A small self-supervised audio encoder (BEST-RQ), trained from scratch.
Model: 15.1M parameters, mfcc input, arch transformer, norm layernorm, activation swiglu, layers 6, width 384.
Training: soap at rate 0.0017, 2800 steps, batches of 64.
Data: trained on single notes of musical instruments (NSynth), 184686 training examples.
Rows from block 3, named by matrix and row number. Rows with one number belong to one neuron. Each number is 500 + 25 x the weight over its row's rms, rounded and kept within 0 to 999. All counts start at 0. Numbers have three digits each. After the name is the row's rms in percent of the matrix's.
# gate: MLP gate (model.blocks.3.mlp.gate.weight, 1536x384), inputs 0-95
# fc1: MLP up (model.blocks.3.mlp.fc1.weight, 1536x384), inputs 0-95
# fc2: MLP down (model.blocks.3.mlp.fc2.weight, 384x1536, transposed), outputs 0-95
gate.1134 112:484472485473498525490487495482512532506472486456517455534503546484513516520499525469508518511577559537532510483502512494480494520498503473494483475493491516509501487518512508513476480519511506521499477482520492484458455472499477523482543463495488482579510473513510512498514525534533491522
fc1.1134 105:513474497513486500512476492476501484540464508524495510491480463521506507521474485526476525539472491519477516490532492525533531472478481506486525526474508486512482532481480517505484505464480480506498473463538460485534466510535495465509471529446472475529482589477510483524524479527435525493
fc2.1134 108:487482498458491515511535478508493538485512542495465505487510508481517476514505500515542507519555509467508462557490540501472460526492496515517527498523515534466477509567515542453475508515551499513483521503504514473498490484486490452515505493466491540474527535499504500516512460462486529535
gate.1135 082:474436497458509523521484502455502470508531484502503502519517511508496542524490465494509467458495529500490480521520494503481478529532539493480485556513503481497448513500473461492515511499462499452472476533519514506458506514477432481494507494488510487453508477484502523507546508464522475493
fc1.1135 083:495497471502472541555465460475525454504500493526545520530513481504473511469485536521479528513489566481482477519483495472498481511499527490508484534514505528503491515476515489514509553486501468499530482510528474512518526502467484552511479507511511478504489472507499503493497520477491500475
fc2.1135 087:457505476519562515546524506483528499543498480490493433468491487487481506476493465526474470511515497481495512461483541546478496501504534499497467524481466471487509533462496492495536464486555502500468494555485474510460418488490481549507484477487467515462486531436548475506517452542474517507
gate.1136 095:520493474480475523514464479474495493508455516503500475460513531487508488414520481439524453499520535540493488505429512480533487468510502483479452504499485476505490497500501470506461461469520514513529475526481559483498486514501499511495502523529465481492515484465482507497506463478493488497
fc1.1136 092:457527491521501545475515503463575494523517470467527513537471507467502544496437536462491513470471498454515521512477476511544509520516524491537505500479491487460508488513500490508540525459501482499502516503484487482507510524513495472526517465488444479545507543524523497519500499539482480439
fc2.1136 084:538485506524473511512499499511469480509480514484520477518509521467518458514528496485522540541466495455494500506503558470513476489548478501528537484485466484493528489513511532478492489532510504459527486530492510546514498490519531484484490487537478452492448451498510504473472523526482517502
gate.1137 080:522552516470509485559490466528516471534506535512487462439499469483497573487505500477500476480481506498495472534554544519546481510510481505477456507502496560451540467526471538486474457533505515506513524501522485482467571511512535522499509490481472487521535527513492477483488530499544500504
fc1.1137 073:534505543512538538540441477519516528529517457443491518515557498493494519505469493487477517512494502501509463522500507484532541504518497537486487485503513523505500467465501511504467478511514542544472502460546516514481550526498523487455496500511449500517501496522512509468494539546521532480
fc2.1137 077:465494472466529526510526479473505535462491520521495498489436495522457501494497504457520529462482466474497559533479478442469530545463472493498465478514525478503507432472496497482508515528513478508511547488511507498474532458536519532482515527458507452518457515488508548525479493502487473478
gate.1138 084:483482495484484489529513527506516477481476471530503498434510514497514519528521524482522457503484485496498526427508550517502529487507483484536514507519542471516535483527482478533491545534483525496477482511507465541479479519448469513498517490515483526493515472512566497482475503501483498482
fc1.1138 081:472471525490511510473512504462465544476499494494472497467478523502465470531489460492450523507522535487483468497457525495530508482518504554450529497509527501488444531513484557483534507534446421543533512493453501514472509482525500553475502531466501511502508530466501503472482530494529507532
fc2.1138 084:508530497491501529469482500485513492469495525505509503489485477500484524483486484497471482530501520475475500500502535482509503493526465543483477545500540475489510479530486508493493490457492569514487471505482556491473489504548474532498514489512502530497500488482477496481532499488488492464
gate.1139 094:517514526530454522476528523512517464501508531478462442459523499451514481507537488520474509473444501511495476471492517486481496508499586486519483522526539495462479474542498433478510509474515482493477518476491512503510485544461467507513538537500524543523534486446515453505496459477505520545
fc1.1139 090:515478496477510501480440522534484511533500458541470497536530468500514497480489518502511530471509558531500533511512467560462483465470476481466473528507488485522493449496533483454485539491485499515525437504517514517517514494510515473520477472516506502482509535506475478500535493520524464515
fc2.1139 094:494486540477489515488485509515506547528486499512474529500487488526485508493482483512511531473498510530461504492426499468501502488510489515475504520515519475466496569491514507501530471509516533488488449506507504538454538467480486522521491456508521457503494519527519492495438491485498487505
gate.1140 089:512540495490548501478531506483522493515515495490457498506519529482509539529459491484466493516445501482487534508517437503524454502483554558483531460525497529531485514502521479516507509512509543499494528508498491500491527519501501476494525479507490515505498488490501479520512545474485526477
fc1.1140 090:470537511480485473507494545496512489532461528461539521492469478485496464518505513498492487481498539478470514499520515449480510548512484513531482511472468499476529542485443540530518447517518527492491488484465472482497508444497501441510528494473520492530500527500477532507487514531484495484
fc2.1140 093:511494484498538491517446480482518515483516507481469484420435469506520522487433469451436484508521502464471524523518506491481487546479506476490509519467520494451502512460520503511479509471537500505452503510559456472517513480488508497499481530490493466489494551538537507488485515563520533521
gate.1141 094:462514504470502507527505481514488477505521471470495486477522531496486492533513490501517471485492493526487520502451520491530505507532535474503526529478520523490503485523508515523527479490468478486481480503498487481481499465490508461503497495468478515465467470529507473473497527503531505487
fc1.1141 095:484483500503508504522466502442482474504482533500503520534484541482504466489460467541492525489469518513496495499499549494512516540531489510502547498478447478512491554456579500508520534529520495507462504501473507438502518514525486485533519509507485544500509518459485493485493492499494512446
fc2.1141 101:537504499543523518513463490525474464520480498495484489520464506509484487485486478515446460474464523447460535548499566497517448491487500495462476492481464500514519459484513521513471499509517478485487467498489511543504536525479502485477491486480478493507510524518492507511458541477483507495
gate.1142 087:478493524532495486483475475521524464489504519499508511491485482528473518485498462483536515519478519544480469508492501514494512496546522446526527483467507489496531480485527514503528456502517433494464515523486510493487495458485519504509544483522464515478526517524515526491520506437500504542
fc1.1142 088:494452491505530507476455511512514495477508516507521525488444535547470540464474504486507518499517546502438553480484515462502525525487471473510541456516490484551553507509554446502523465471539511510448520505496478498488508538514488519514494508491497488527517501531485508517560493500462512510
fc2.1142 090:469511507501504562488505483528512479565484504516482493492519519500497522490505491492485507504487517557553481511489518496484480485470492477518532521539495518474496484425467491503503532499513507508505513492490478465559470576531507468442515486506507498529485500491560529432500511467517501513
gate.1143 093:518542516480492485472493508549502496480525514546515484477466513494488524524476489509510486511491546548508515440459472495486478551460531486511501547552505451526504484519504522512531519506522507488494549488498530508550483508526497524549495449500514514486539494521483532478455511545493538552
fc1.1143 092:489474542512502533463500512532533506515455503521505520497515476486456550553517526473473485514479488532537488489456440502449533461524505514506540512509486550535531492466534483499545504473502520494495441519528496469462540448539523461483498530434483471498516539506469489527507485438518532507
fc2.1143 096:432533485511478510469532508430497505520483483490498487455464478471437485519473512520502466516517507510540478443506538501520484475484516515476500510527509507444518489523489509504530543553516493510504546468507499478511516502477479512483503506499505504501500432546470488572519520498507492491
gate.1144 089:491485508484542521501524447496483502501447479501487505504549524504488489467489510506514488471474528473513534512498515530526513531526492474498507502468502531465550497504503468489507498477534484493482460505496504489547496444508510505480540518487481490506483471460452529500497476457496467521
fc1.1144 089:454536527450510514478527520526510459439531518479517475508483504478524489490459513503543490496447535503485527460520504517483504509508515486526535498511507537519519505499464478461536480512465494488489495481497499503507469471525486544514494508467524523532516508483507464468489459487488521494
fc2.1144 091:496478472481468483516501459453481492564537442474521470489441527478480470539495497501459536460470540471485491526463504514471436491509533533518526491499502509536482504511485535512518500471517494497495509463482481501480531506502470509485541516497544517511456518487473529513469508521475506527
gate.1145 116:471507505530507517508526532451530491486493474516483515482481473526490558475539495540512521454480496519513494463538476528495495493472484504497475524502510493482534475502503532502461509492519539548467484519528474546480548476493467537505491510508503456480501505500477507497506527530503506493
fc1.1145 113:493499486484485479540472502458516521518526481479489538519482489565520494549497480520458471503524449482534561506537530471457486532470537517497507480529491485540491514465439543482505492474500519464499540534506549507510477509520497483516506524491457551522501456507518499521525480488508471473
fc2.1145 109:478496506499512492484465503496505496502497513458487499507489488546476491433453528509519475513466511512472537493485454489511471518520501465519520510488489450525500517489454482502536493505485502489509527465518546514512520519504462520487468480495489502489487492523468508508484492523445541541
gate.1146 105:513490489476488460483497519530555498522484442522516484547495537458494492466562518489480479497546509540500488476502476470548504541473548497512514500524482535510509484512477474510518477513476493526499532491521495501545500495479509516508516515519484480511506506533527452511526462511499540518
fc1.1146 107:528498553520478507522567528499485485525486452538513520483526504508515537476495455552511456488524534493533488484457496513463487520515464502509494503495533520513508472431501461510472486512476533505542537529495512494486494475486493558487540486500490429513488535515514508520487480488498499496
fc2.1146 105:489530530464483471437465531495513502488511546454513495509503537494540527526515528519488477527523490503513484512536506474517496530501474493498532509486522516476515513508529516494493454492458491486536514462522513498505519497500501501547488513493491442477467485495494504533567479503488510518
gate.1147 106:511502468465475527462501511498473492509485481512493442547493513476500524507468461460464515485485524522491518520518484485488527486503489481487546469456493489512537478525527505493463511532503503461484471550504471481492500530519476524498463504451498480528486489528523504481499521556472490511
fc1.1147 104:465473501511506507448510509472491496528476501489496479516472491498519528490430478478489511492476523474490532538529511508487485513464516496504479469515543512477517493515516541513532505505483516480506452479486507452488458517513473537501519520484502530528441487556535509492537485539514490498
fc2.1147 112:541533443484544540524492502478523529484478492459500538526533467516488529510487498540507506491481514479507522517543519525509536558533524480480461470475497530486485513517484470483486531528494505497454517514473523546516490483455488489505490527501519515480468523508486488540505496512494506486
gate.1148 111:535508472517498521513467524495520476500486509542510538505502480489497514529520481503499514506482459473501497536501512523478459532505529502474511512529496484484504539471496515563496473509500473475505508526527472485467480525501445523499501518537491500510479501477507485493571510527521460492
fc1.1148 123:518493468532536476530526457485502509532497543483512540484509486509513483515501431515509462511485536490500511518491526492535490524476512490512521512473477465482464492519519481514529504470479481457518541544517519529499472529536462522518479486515496475475513514480525522503528500481505457540
fc2.1148 121:504520523528523543475519499484501514542502492463504449484528558482496490426488492524519459507467504458525511518457529514485498499547506489482493471523525510480458484554495501497482494545502507489504509510505500494500487525476509511469484447492459459461513459472510466462508522496528499480
gate.1149 106:512479519517521474471526469478531507529510489537476472524510517492496502517507445512510486448489531539531463471496503513500510464543482510506488522489517487512487481508472512514532486500517499515522499474532451509542511528482448529489465519537476433517499494482445542479520491549516509485
fc1.1149 108:509480507508446527482542516473493470495502524492546516457512483496480513527468493533460469479527504503504528518476491484492505508508473534495500510510527494502454502510501465525470519502467458496505503496457497528516478504453489489498504470460492544498486565500493473490512525507479548533
fc2.1149 106:512484487520493521453498499546475512562516470541533545492435482503521467469478522523552517503479512517493541511476460484492500517463503494497482498500509479458554534486508514492490511511527471500502523481494475512523556472518457453524533499486475461494497504491493557502504505516489467487
gate.1150 096:482537497484450520482477527493504479483509505503505484528521482495507517504510452478500558521512439509458514511543490469438492480459445459472519477549525524464490512513496488515500505512473522502470473502501508502516526504472501484514506495486511524515526488454472532500544497464485524465
fc1.1150 091:481531529501515497454530465523514507442542519493484478516457505490505468493513504531480524493511505508478481478494494510520516495452498514488541480502470529493535513499481486489486495499553507504521479525495479481553504527499494559517521501507492456515454539514504500475512548487544512488
fc2.1150 103:457491497488488489545516482517526510503456469542512507494542516459493476575529467505497506465515508533545550516517507488504522492491456474517517492526505502560480512487523493460471520533460501515529487455494503549513501505531505492486452462499491511506501503474473493513517503495497526494
gate.1151 099:471475527490481456458492494494522496516476520479532503506544512452513523469534505510499460520444518479515526553529553497532499531503503538524495526540445465508467495503522500507456515488509526453480477510471550527467499465458463497518458527507484520542512466526522500513517480509528513479
fc1.1151 092:465485517498540506504478488521493509505473428498487494478505534501521518517466529485505503518513489488487507536484502449529513505497489556513509511519487534455477521484528528520494480499528484488470491508456506482451484496491488494557498489537501527546521512511455497489497530497499461459
fc2.1151 092:514502473505532547490501455540459535547574506542502492457493500467502495500524530503483511475551514457536472484477491489493492462454474514507482508535483479470517523479523535467472504515498522491496466487494515503547489488467527498542516521527507500456467492490505469513517488482511471548
gate.1152 083:465449536489509516482481530483498472525506457526506483521505479496449473563518558511513500505490498515488495483464490488480547550450510498496491479459482461509518569477494497469539480508505502503497504518530519470490546506531443486549547509501495505520505514511464512525503538491489489493
fc1.1152 091:498459512464477451479558518508498535527519517531529472468465505506509494539525481453446499483530517492518513499533515490491485495495505474537485457495521533478483478501500474502534479489500499497521497526499512454539503488502457520497482568461525458504482492523508526515477469536513494514
fc2.1152 088:501502474475500474508527479489490486499505504533487514523492515554441532486509513519501471520449519502472493474465503498514496453532468544492499505515514525501464538513517460506472496514501520540506467533514464519506513460492552454506435457508497501483509516510521496510482514494502507557
gate.1153 086:469518443454533509538514428522545535516443486519484497506515516445519501526512498512502489500512541482454462485467527481502505471496479478479482506474519485536540507484524545508517520514495480475492508502510498495517489507504497510514489525531492545506516499508518486501515484519497533490
fc1.1153 085:544488524457478500533495460522506508516454476495544482525510513470444524461504571526485511511532490478488478485502510532503484488488492516542482503473500527506494462521458519466506523507521466466454506498473478455515505499473519492497505475505518516489505525474528505503504484462494502501
fc2.1153 091:480526477468499528531485466546502474506504505525470515506504467514508478453487532467516536513504516550504477465511542524544521507515515477514483480516477535508482514531508470482516463514467489490502460476481532481490500453487496510519486514511474480522468488482497503490544472478498493521
gate.1154 079:527498477483456536519495531534533493529535485499494470493511457521478514480451538479514499471484522533500554470490499532530473503544512533556506521512476510518488504499510470491507518516491492565528527526489500530507525483522448491522519556501532482551536515518530446498485478496499487459
fc1.1154 084:488503485530525516514517504530523470491508506521455478517519505494473496514475560464539479480510526524472519469512464462524535511533527553559524476494484489507502488530486475504495515502477529479480522519488452499496485474542493520503462500489521525574543520547510537500489504494496469505
fc2.1154 081:528515494494567494508507489474546454498504506485525490563506477523476508531489525491511503486539473499504481450514463480533528520529491494440499468499525511505537473500520487498493514524492505522471521510492541548502512485513499494508475462490510468519505507470502484514531485511528517473
gate.1155 094:489509506491483481475538499490479482526500500512452504532454512549492460522502525537495532530456501523465529486498521539497502491500482511497493510470482468514533498475541489472482524514505485494518498513504513511510479480533501510487439500525521535561518453501501515499546506532472500515
fc1.1155 111:528510491511493498480494491507501529500510476493516492530485533472505500497494504474521491504483522538485535485507518517501448493489550471508504496540523470524549516492542481518483446470501540477483530485478526480481474517516498473456455504494572501483545540507499525489500453437491497483
fc2.1155 099:532478494496557537556499492469514489501532515504519495485505474473510520513470486460493483515499545505518500497452494463505497496488491486466547482469514521490532504531500524519502545489505456530487472528487503456479447489512502501498497432483488534495491478524529530505496527511477460535
gate.1156 086:479480502462497522558530484484495549491516482482481517507481484477533499526467474472477475495443479478498528485492494563483475514493488560497449485451511471485533463514489489449495499495483533500520519507489541525485535535484479469507465532580546514522524488549495487508518522495531445479
fc1.1156 092:440552494478502521460474536475466443513491516496502525484498498535490504526479497562488484513545522506530509519505452530511528528494482508501564491494557512539483479465524488491519464498471515517545531493509494489493504441477537501483536472489463529479520556489504520537520500516490500524
fc2.1156 092:497482566483468513533516497528492480435491525494483483444487531539501521510486486492492533499526516501502514526529524543462503480521517477495526491517510456498532483504494466560519511510502493496526518530507485525512459487472499479466498526525457496479518450535489504477537546513486515500
gate.1157 104:507506537506493452531509523455430477511513483491476520459500502511502538463526527484482519503512484499549447536535519552494518512487487484481546513500491496557510499511480511498468460479529511503505520500514521482555524497474495497538514477511523491505518504469572536490544537501517502536
fc1.1157 104:505530507514492541540503509496486491538524531453532499468522459494522513468498479471457523480451523522488521505499530501484539478522519486521519533522535503520507462431518513536501559499506495497489476470495533522520488518494510429538479477496542508544518488486499530525499513501465513499
fc2.1157 107:504491497512468483473481477497486477497481449505485508498487519506493484475489476520510500486479512461552499483493492472493467505520463467487464543476526485519524516483505500502455465476503502497531478506535501462505469523474519466551521513466515457528505502459500487454529510499485518513
gate.1158 121:519468518480477483515479515478513463463490539466472492533462481503485525493510518497511518499502529537467479488485523485518504477463488501520528491517481534501457508469514484530497480451527494529521542483498518540493527496461442543499475550515477479483532513466519530499484490497508454469
fc1.1158 122:511518499494523495517504500463491480449489523500541468495467484503483554465506500471490494482514515511513447498462506507478527529505502482485530497500474538486489524455492494523484504471517470539534535488476509503524521495459431502485510544546520459501506543488480506488509475512537440459
fc2.1158 124:493487506496512500504510488514539525492456508508499524510507530526540501496467528445521502536547533513516472513522473488558503517497476471474527516447512510476467483527497462489498489568504451476536478536465481514540493504516486535463477480466476513523526513499497536537533480466529438560
gate.1159 108:513473517514503502529503525497482492498511488509463477487496461454520518504509474530482515565487541469500499540503463521482509499522466500471445535523481517495503472486572477517483546473471490480478506503485523520448474513450508494475477464489497463476522489518491488502515464498511543519
fc1.1159 108:517472510535506474494477501489509507515522500474472521529506462486505519485526523506533496463484518444453534561551468531488469498471454495524566539524462486500476488449492518529526487519484516510466485488478474504527504510461498506506495483534518495520542483492485514499537491504480459504
fc2.1159 101:429511499493483481495467501466505530499500478472493486430479517507504431470474485508536499489473484526490514486516529535545518474514495488491486515500505517510519535532513553539480491469508512557544498525527475483521514468512481517491561511529464477532499496491490492461468516522457535489
gate.1160 077:495498474509495529526490493495463552534486547480511508505529460464464545517469475477512461508492498493515573529484515514506505529455498490504518501494472527492507495515513515531477478510491489535470523506509517475550528488518474470501511524506491521527512547460489534510492519478518585467
fc1.1160 076:499490492504431526496504485467482520504522513510495554521485494522520552483534477489512501467503504519450489563490507535520433496486525505509508435501459501524523478529489517520495477483507516547494504492553483495554523491536490505529533552544468488497481529517474534483509519512450472482
fc2.1160 074:532492514497516545564474489555509468435478530508505509526528508494495530500508475501504471545473472504524490479489534521490540498517474497496515489452518506510477491480464518507481540484510490521491516503486522499511535492526519461511502480514472489493514509515510478500480445498550502493
gate.1161 074:511465500502498499440473460492484507468535505516527485467485495535512505480458498516482466512478450491518507477488451489541541495501522476494481504505506494539479511463506494473484518461497506541533542514477453471468508488480503520528506498530498524467501498509480526498523502469531518479
fc1.1161 081:484532534481512480519504472516454526489526487515505512486530504508471545485539437464470545516492510528479487567508531548476497478492516498514530483511509566498536519506489513518494552559488529483510453482516471503505496527464542529470484505488478457516534502470526456472521511472529533493
fc2.1161 075:478504557498488509481498500487515470527484509482509480497451482521495519502499469495458529525512508522517477495499447521513476488494500506481505518470494458513491521491522490490529488569500454492489506523457497518527518531487465508492504574528510481480511487510508410515471508455484506511
gate.1162 084:486443500480473524486530486471502501505502508519492469500528532499530517522495481529531511501473508529476530494471488495534533482460466527510536510526518465540513547520505535491519490492499511508493504548488528478546496465457489479534466514524491496486525501432475531500494505502508508483
fc1.1162 088:501525496471477496479472525489515504484498540496493487465451546484522514527532517472495534494481495492491502507498506467464483521501536503480470524517506530488545472463510447491457539493495450502503542462511467494494534493546480525506508464477537519469500488472459465481491508485462476547
fc2.1162 086:503469479527517520492511490494499475468510516470539502465471502511506488509485447508471488488497476514503525465475499457515496507554474529464504485497485511518489523528485506487540498521524480498508443516508500498522502532486478525491501496493475502474551516521492489503491486495579518475
gate.1163 098:523506529488503524500514500494519480495528504483519484490537522483496535476516494465504484510492516525524498479514493517503477470487483449454479468456563526509454521489496466501505490497448500488486496517522471475530527513497507506434542520494507490506520517530478517480496460481503503499
fc1.1163 096:552494508484472480506466439457537519508512473519506500541527514538515455508464521519530497507547536493521483484520476455455496508459502532412496486521512549510508501471471509496491491461483487494468516511500517467509524484510485470441488520499480515469484518460478493507508481484487478483
fc2.1163 105:484537501500486502487498478524446506479528506511457494530486491488471545519480498546516500503491471507544512513545549498481478509472478519479501530493507543468485480484483511466538476472495497480470475468509474484497534527519485541525509485551536532462479531514499518498473478485543511496
gate.1164 077:527499494509452521485544535459509537510484499508478521537452531495455489483451510521517537511475511468490502497515505470478557463515492489502461526485476562460548512493497481479529459503493490527486485526468504474542553462531504507498511479481443503546512523489460533527488490466491446513
fc1.1164 078:508497509504500472505469511491529487464533485495475516539518485506550501499528517497500492507520528472516453515458528529521485542499523507474471489499494476473518522527483524509463544485497488504509510469495528526466464481508464459484484473491530525523476490504525544519512563500480518543
fc2.1164 078:511469512502544550513570511510477552517492553519487477538524528484523506538486461493483518510493487504518503487484513467458514495496494498500501485502465469493496478492498529506529487522493490521560457484509482498528474473479507498539514546517514562478505493466529496480496481516517470505
gate.1165 114:490466460511521509551463492487522473498490527532551493456529496438525508551499485492511474524529526570521469485515519536522517555537514492479493509537491501508504527471506466453504507516503515509491472493485503465560523500530497520518507515536476482524476489477494502462523474533485508500
fc1.1165 118:480526493488497462469485505525473498452498520498483495498514491514515482502508467492448454492526495450477503536489473451546506475491507495468508528454476501469497499503494502533480496467452499510512481517460452487485518516499526504485460506478519504482474523494502515533471540463522455482
fc2.1165 114:463501500486486517516491511510502504523526518500479499493516528500465494490525470477500502508462514516526513509488514455451507502475533485506456507487502506458509490501499470507523486473507491522508458545504435519476507519508457453536484490501501552505480510519451519486498505497537485502
gate.1166 111:457498505464479518509500532462490524511502513480505480505484524516507476476493480542537501523526467524505497487514487495473502503502525497485510510498448523475448519511545472499538508467467506483534440520504484451483531525526510477503471547492491436545503515459531535532524474482493538474
fc1.1166 106:524491488470494477539539501493505497541481499520507504486468517503527509536473523514543505516478503541511508483485470427481493465521496433482480474469497508486495500502560472499517497499471515519521472494497503468524548503528508458497499523496507457552574520478503516517508468495508489489
fc2.1166 104:481525541518499520448479499522506515514519504498476518487485517446506490545493500560523490502550544476505513517525507499445454521567488487497499569548534509527480553493469449499511522541508491508485491480507492510534491472516452502528488531466509506444512513528471520503521491520513509483
gate.1167 081:488525527506524514499552506462524521483495516505511515517475478515478528494518541493519480521535494519481526477517550496461506527484469511484483506446524527501503522502527530517478540475543504484489505516539500499465532484501500525493504515485520520488492515493503482524515503487533509472
fc1.1167 076:491492532464512491501518497471470473535488518486511508499451478495512494481483505549545486551472524503519472505551508500485476503510546478555482471529466500491521474497493509521483510512490467520537528511476518511446485515534455505490491524506488492500508504526507440506535504505484503481
fc2.1167 078:483496515494447497519475477467473511464522526536471458460502521493513494496530499513527505438551551541498512520469509495468491518517481467465482473491513475528484467530521490531523526476513479527527482466530494528502500532502531478499508530489481525483534495493497501461476498494512470503
gate.1168 075:485477519487481484474509531493494498481494535473474481545504530494461458515455525524502509505501462531500502474477542507524517501493490477489464476530538525525530519501547462496508534529477522490539539462498445477475505506493487491518461480517494501526507557498532469476531490521536448515
fc1.1168 076:495485522469471525495516455526496493500492559504450485522520475489507471483469484556482513481500499485515511512484506515518515500504472485474461502524540536501491506514509449472514482508500520468530509449499480496459530484509484503521480489535473515529543528480503493511515488479536457479
fc2.1168 078:481538547466529518488455507468513487493502477487496535468501501470479506518522527468510514481502501469497494515458497515519492518510516512507517506516450537474490473525496520541473520505499501534467477477504495529529526467544497507480545526488503465448497511496535485526518519481530494483
gate.1169 104:536482492454465529538525525537476492526503521494511514493518489465521468499501471539536462508504529456508504521502481513516513489510496445506520544505503544532482492457480518508496486525501482517496517503454513498561488490461534521521494479507492510518493468493490470535485519499534518509
fc1.1169 103:494456489466514486505518480491521496466509478480471476491496518514510552516512479524481511493492485523500484541521520502509519498510526569465468463476503500474480478517519481507476455474493513460515475511503545508484495493550457489499485504464526516468484490460495501480505473496511484533
fc2.1169 104:500502544493497492499494531468485513536455491521504548503519508541496497462507485475473561517543461495468476507506507523502507496522439487499404561511514506533517500501494471524487514510513500496468489481502492508550464526537467525508520500542544513554502473556532525428491516503523552521
gate.1170 101:528487512463496507491550523515516506496487466511486509509463501518499489549478498487515531474525500475486536503518477454587472554488484507520489516480499484499495492464446482527530487472477520507499496500550460508494500527497496504513509511473519498466507523500506525463518527537486487477
fc1.1170 108:509476557443463524520553476551510515511455462526439517535477531519510485565463486496528547455489569455477513481473467467514512517476453520450526510463469504478496523477465510474500513518443504526491492473525499518509499516494514526512540475515524494545511515508496503497510510483525478506
fc2.1170 102:454489472529480526486483516533492465521507513520483530516523486507466526475528458504468443529466465501492525481514507461443501524535552479489488493531496508553416498486462493555520515513500507533529497513508537497482528493510544488490445491518489515497513466473510519496500470482532504526
gate.1171 090:531480455492543484478515547471514453492480501496512470482489470493515430487548486547504501509508502480457480504544478462477493506535513511530465465461503481507500496506495505486526472539480513510470504470481503540557472522465485512514509501511477505488539526505501478501457486534493515466
fc1.1171 089:525506448521484485495519469486543506529493496526517520510513477518492476443507430525515506506529450505502516465519487472491577517544509533461491506519496537489510522524530483503524493529477485527483473516481484517536497463464442461468474482509494483487493532530477509470457471558507534501
fc2.1171 085:475531463467511553482525511491522475494505493500494489483530512522459509520521483476539550461442519539511521471475530499522517480527537477480487496500518481509523490513506447507510499495478502500524509497518518479472485505524474522545510480484492537502513482476469481495507503482500492555
gate.1172 074:504490514450476492522459530540531543509462468483515522476528524520567481544498506475463509498486560508523498457491517512481531522528496514530461502552524515505478528495467500516538501480501526461510478460518518481509499514498515443451558522538486499497509449485512543493494524554492469505
fc1.1172 079:503512516498481471501450476521469488498476524516473467479469543463506475537522457468557504473481506502463537500502490547484463469480501461528483514504505474498518509519520469514473477498495479515537508547494480494542476518483539519504504514543536514466511466469512515496556515513440522513
fc2.1172 078:500479479545549470496493492471461504496531506544494504513450476452491527474480489478533526481503467512503468524459474498509473499504534459496500518507515478470441488478516479520460569496522515468475499501486513441515442496444513494522496527503478488514511530520488493494497518502513525515
gate.1173 071:490442529471440449510496518492499479470515490484510524524506519519528505493538497536479481486499502536485503480499486524516517545480473504478539467503545528528503515503501491507527470535549516497538502529538535513507513505513500508459481505494484515552521487469523512508492535514485525498
fc1.1173 072:522467478502520472496514536495473527528439465487465535535489505529505455482484454492514496502520493496547472529473506496471506512488536510505524510486480540493446485468486466502492513514485458492491506500480480538516526507510511495516483489507519495520477498504514487458509536543495533540
fc2.1173 073:501464542524528486477504489504520516482550530479535446505508480479424473491502516549483527538501526521524528451497479474500503551496519529504520505486532530529461492492446544508511498494468531469473490502510472503475452474532476489461503510517513471479495459474499510530531486473467480541
gate.1174 084:508489517531515468479500476519490494492540479511499481465478499472450505508451531519480471518488499503519482522525490512484506496531501542454531497453526507554451474503458526538507492490514508505451470491466485500503548470518524514479514535523482510508536532485449493504467511503513512488
fc1.1174 089:499504459539457516507520489497512504515476497470505570489470475505531516486503519492486495533512506503507483508525458547486482542492509483504515470555481460454526501456530490507511474518512470494510468512468519471487496514499518524479482472508522532471504493492494465512533490507544448506
fc2.1174 085:500528550544508508495477470451497517523467491494527545542490558504510510484475518516489501476500510506497509513531463501532520517454524497525498476494548524507521521524515468491529497499485543488483489520506534506465491515461486497487509459476497491483470481483476471496540530538539494513
gate.1175 109:481528532485473505510514529538496520474506456529488511497465517514451468508494479507490479501552458527474443513525497466484444498509534507464542469511484520517501518531454504507555516508512512530507507520471492496472535559510489503501502565506503521541506487502524515509487523489485533539
fc1.1175 103:506510484456470470499496515510553508501495520552505483531491511521498497553500507541455509454481502530485485535517432514528496493495551519507459527448497523467521516473486492511490503520516472488531512490487521464535486509489492546483548500502527483474519509482461506524529483524523519539
fc2.1175 109:487571513475515489471457492471542477516481507511502479501483466491518523515489482542534545527506523496548491533495509506496522519511466481493485467501481526489487451472507460487511535509517470494475501505522490483514508493519488466523495473477512457465507531515476538550498500554515512541
gate.1176 087:547535507479477536514485487474501517502523477475489548475476518524499497492512525495524503480502512539484492523486520476508514517484504509475555483470467489473532474510510515495574483487498487471443478512498475491460519477492535505572490521477509492510509501512498465516504491482526488493
fc1.1176 086:443504474504512506438476502520524500547491504515520436499540470467519493488497467511510483478487503480482496459528520525528479466570525483514445492519501517517500507510520459484458531508483514480506536525516477487539516493484466498476518513536537498517492447520521531509487540503514501484
fc2.1176 094:490522500512552474473455474473499512520508504508478485460497504510494510539470515437543511484516501482503460482544490496536509473547508536480514515522496525486481484519422551469511555500513507484512529512494457484470506471546502532469491497512477502496496443467504559514483496497500470495
gate.1177 126:469484512481506507485515461462517485526517489484490462474464496506536525501525493485544511520474526497502570535503509482527443550482485525506528501490461536497543526509532553470460474497499511492522512542469568519474503504532491522514466508522494470479523512476509479528488459494471473495
fc1.1177 128:513488517507474517518482508509509541452446525497478514503541532489513489520440546513475529478496511491504437483523526472510506471487488501518532543537515477521485471475528488557526546488473541533537525463495492523499464542496505505476539458541526483474500468521517531502513483510473519519
fc2.1177 131:541503518454529466513463520525514522526496512517474508496497537489493484523476513503523482507523558499518481516526478531497484474476466568567468546484537482456474476494505511477483504485500468541509507510504474471534514532532492489553501516504506475481502513491523511481514481465475465514
gate.1178 126:488504529480494469529495535526477479502470464479526465463524518483492471509532480504465456513527486448522490489475522536504475508473573535532457474490456522455518509492505478520492465482520497509480488526513536474503513517518439489523474505509487515490548489467466509520512522473509537500
fc1.1178 134:519454454489496487520485533476493489471506523448479519473490496489496490499487519463511494491523503508489437506501491478498513531491495484473532489492498494521484511498497502490510516534532501528525530453454518472455499443496503522504487496499534525527495479515480460470479485524519511508
fc2.1178 117:485509510478524489479482523443507523495453474493504469505510471516482521488508494546472522474483485506538502479467474419499480518474493516510523510486502522457504463467491498535522521499519531505523499511493508527506501558510487471505511504458505525540461508530493517473517512494472487489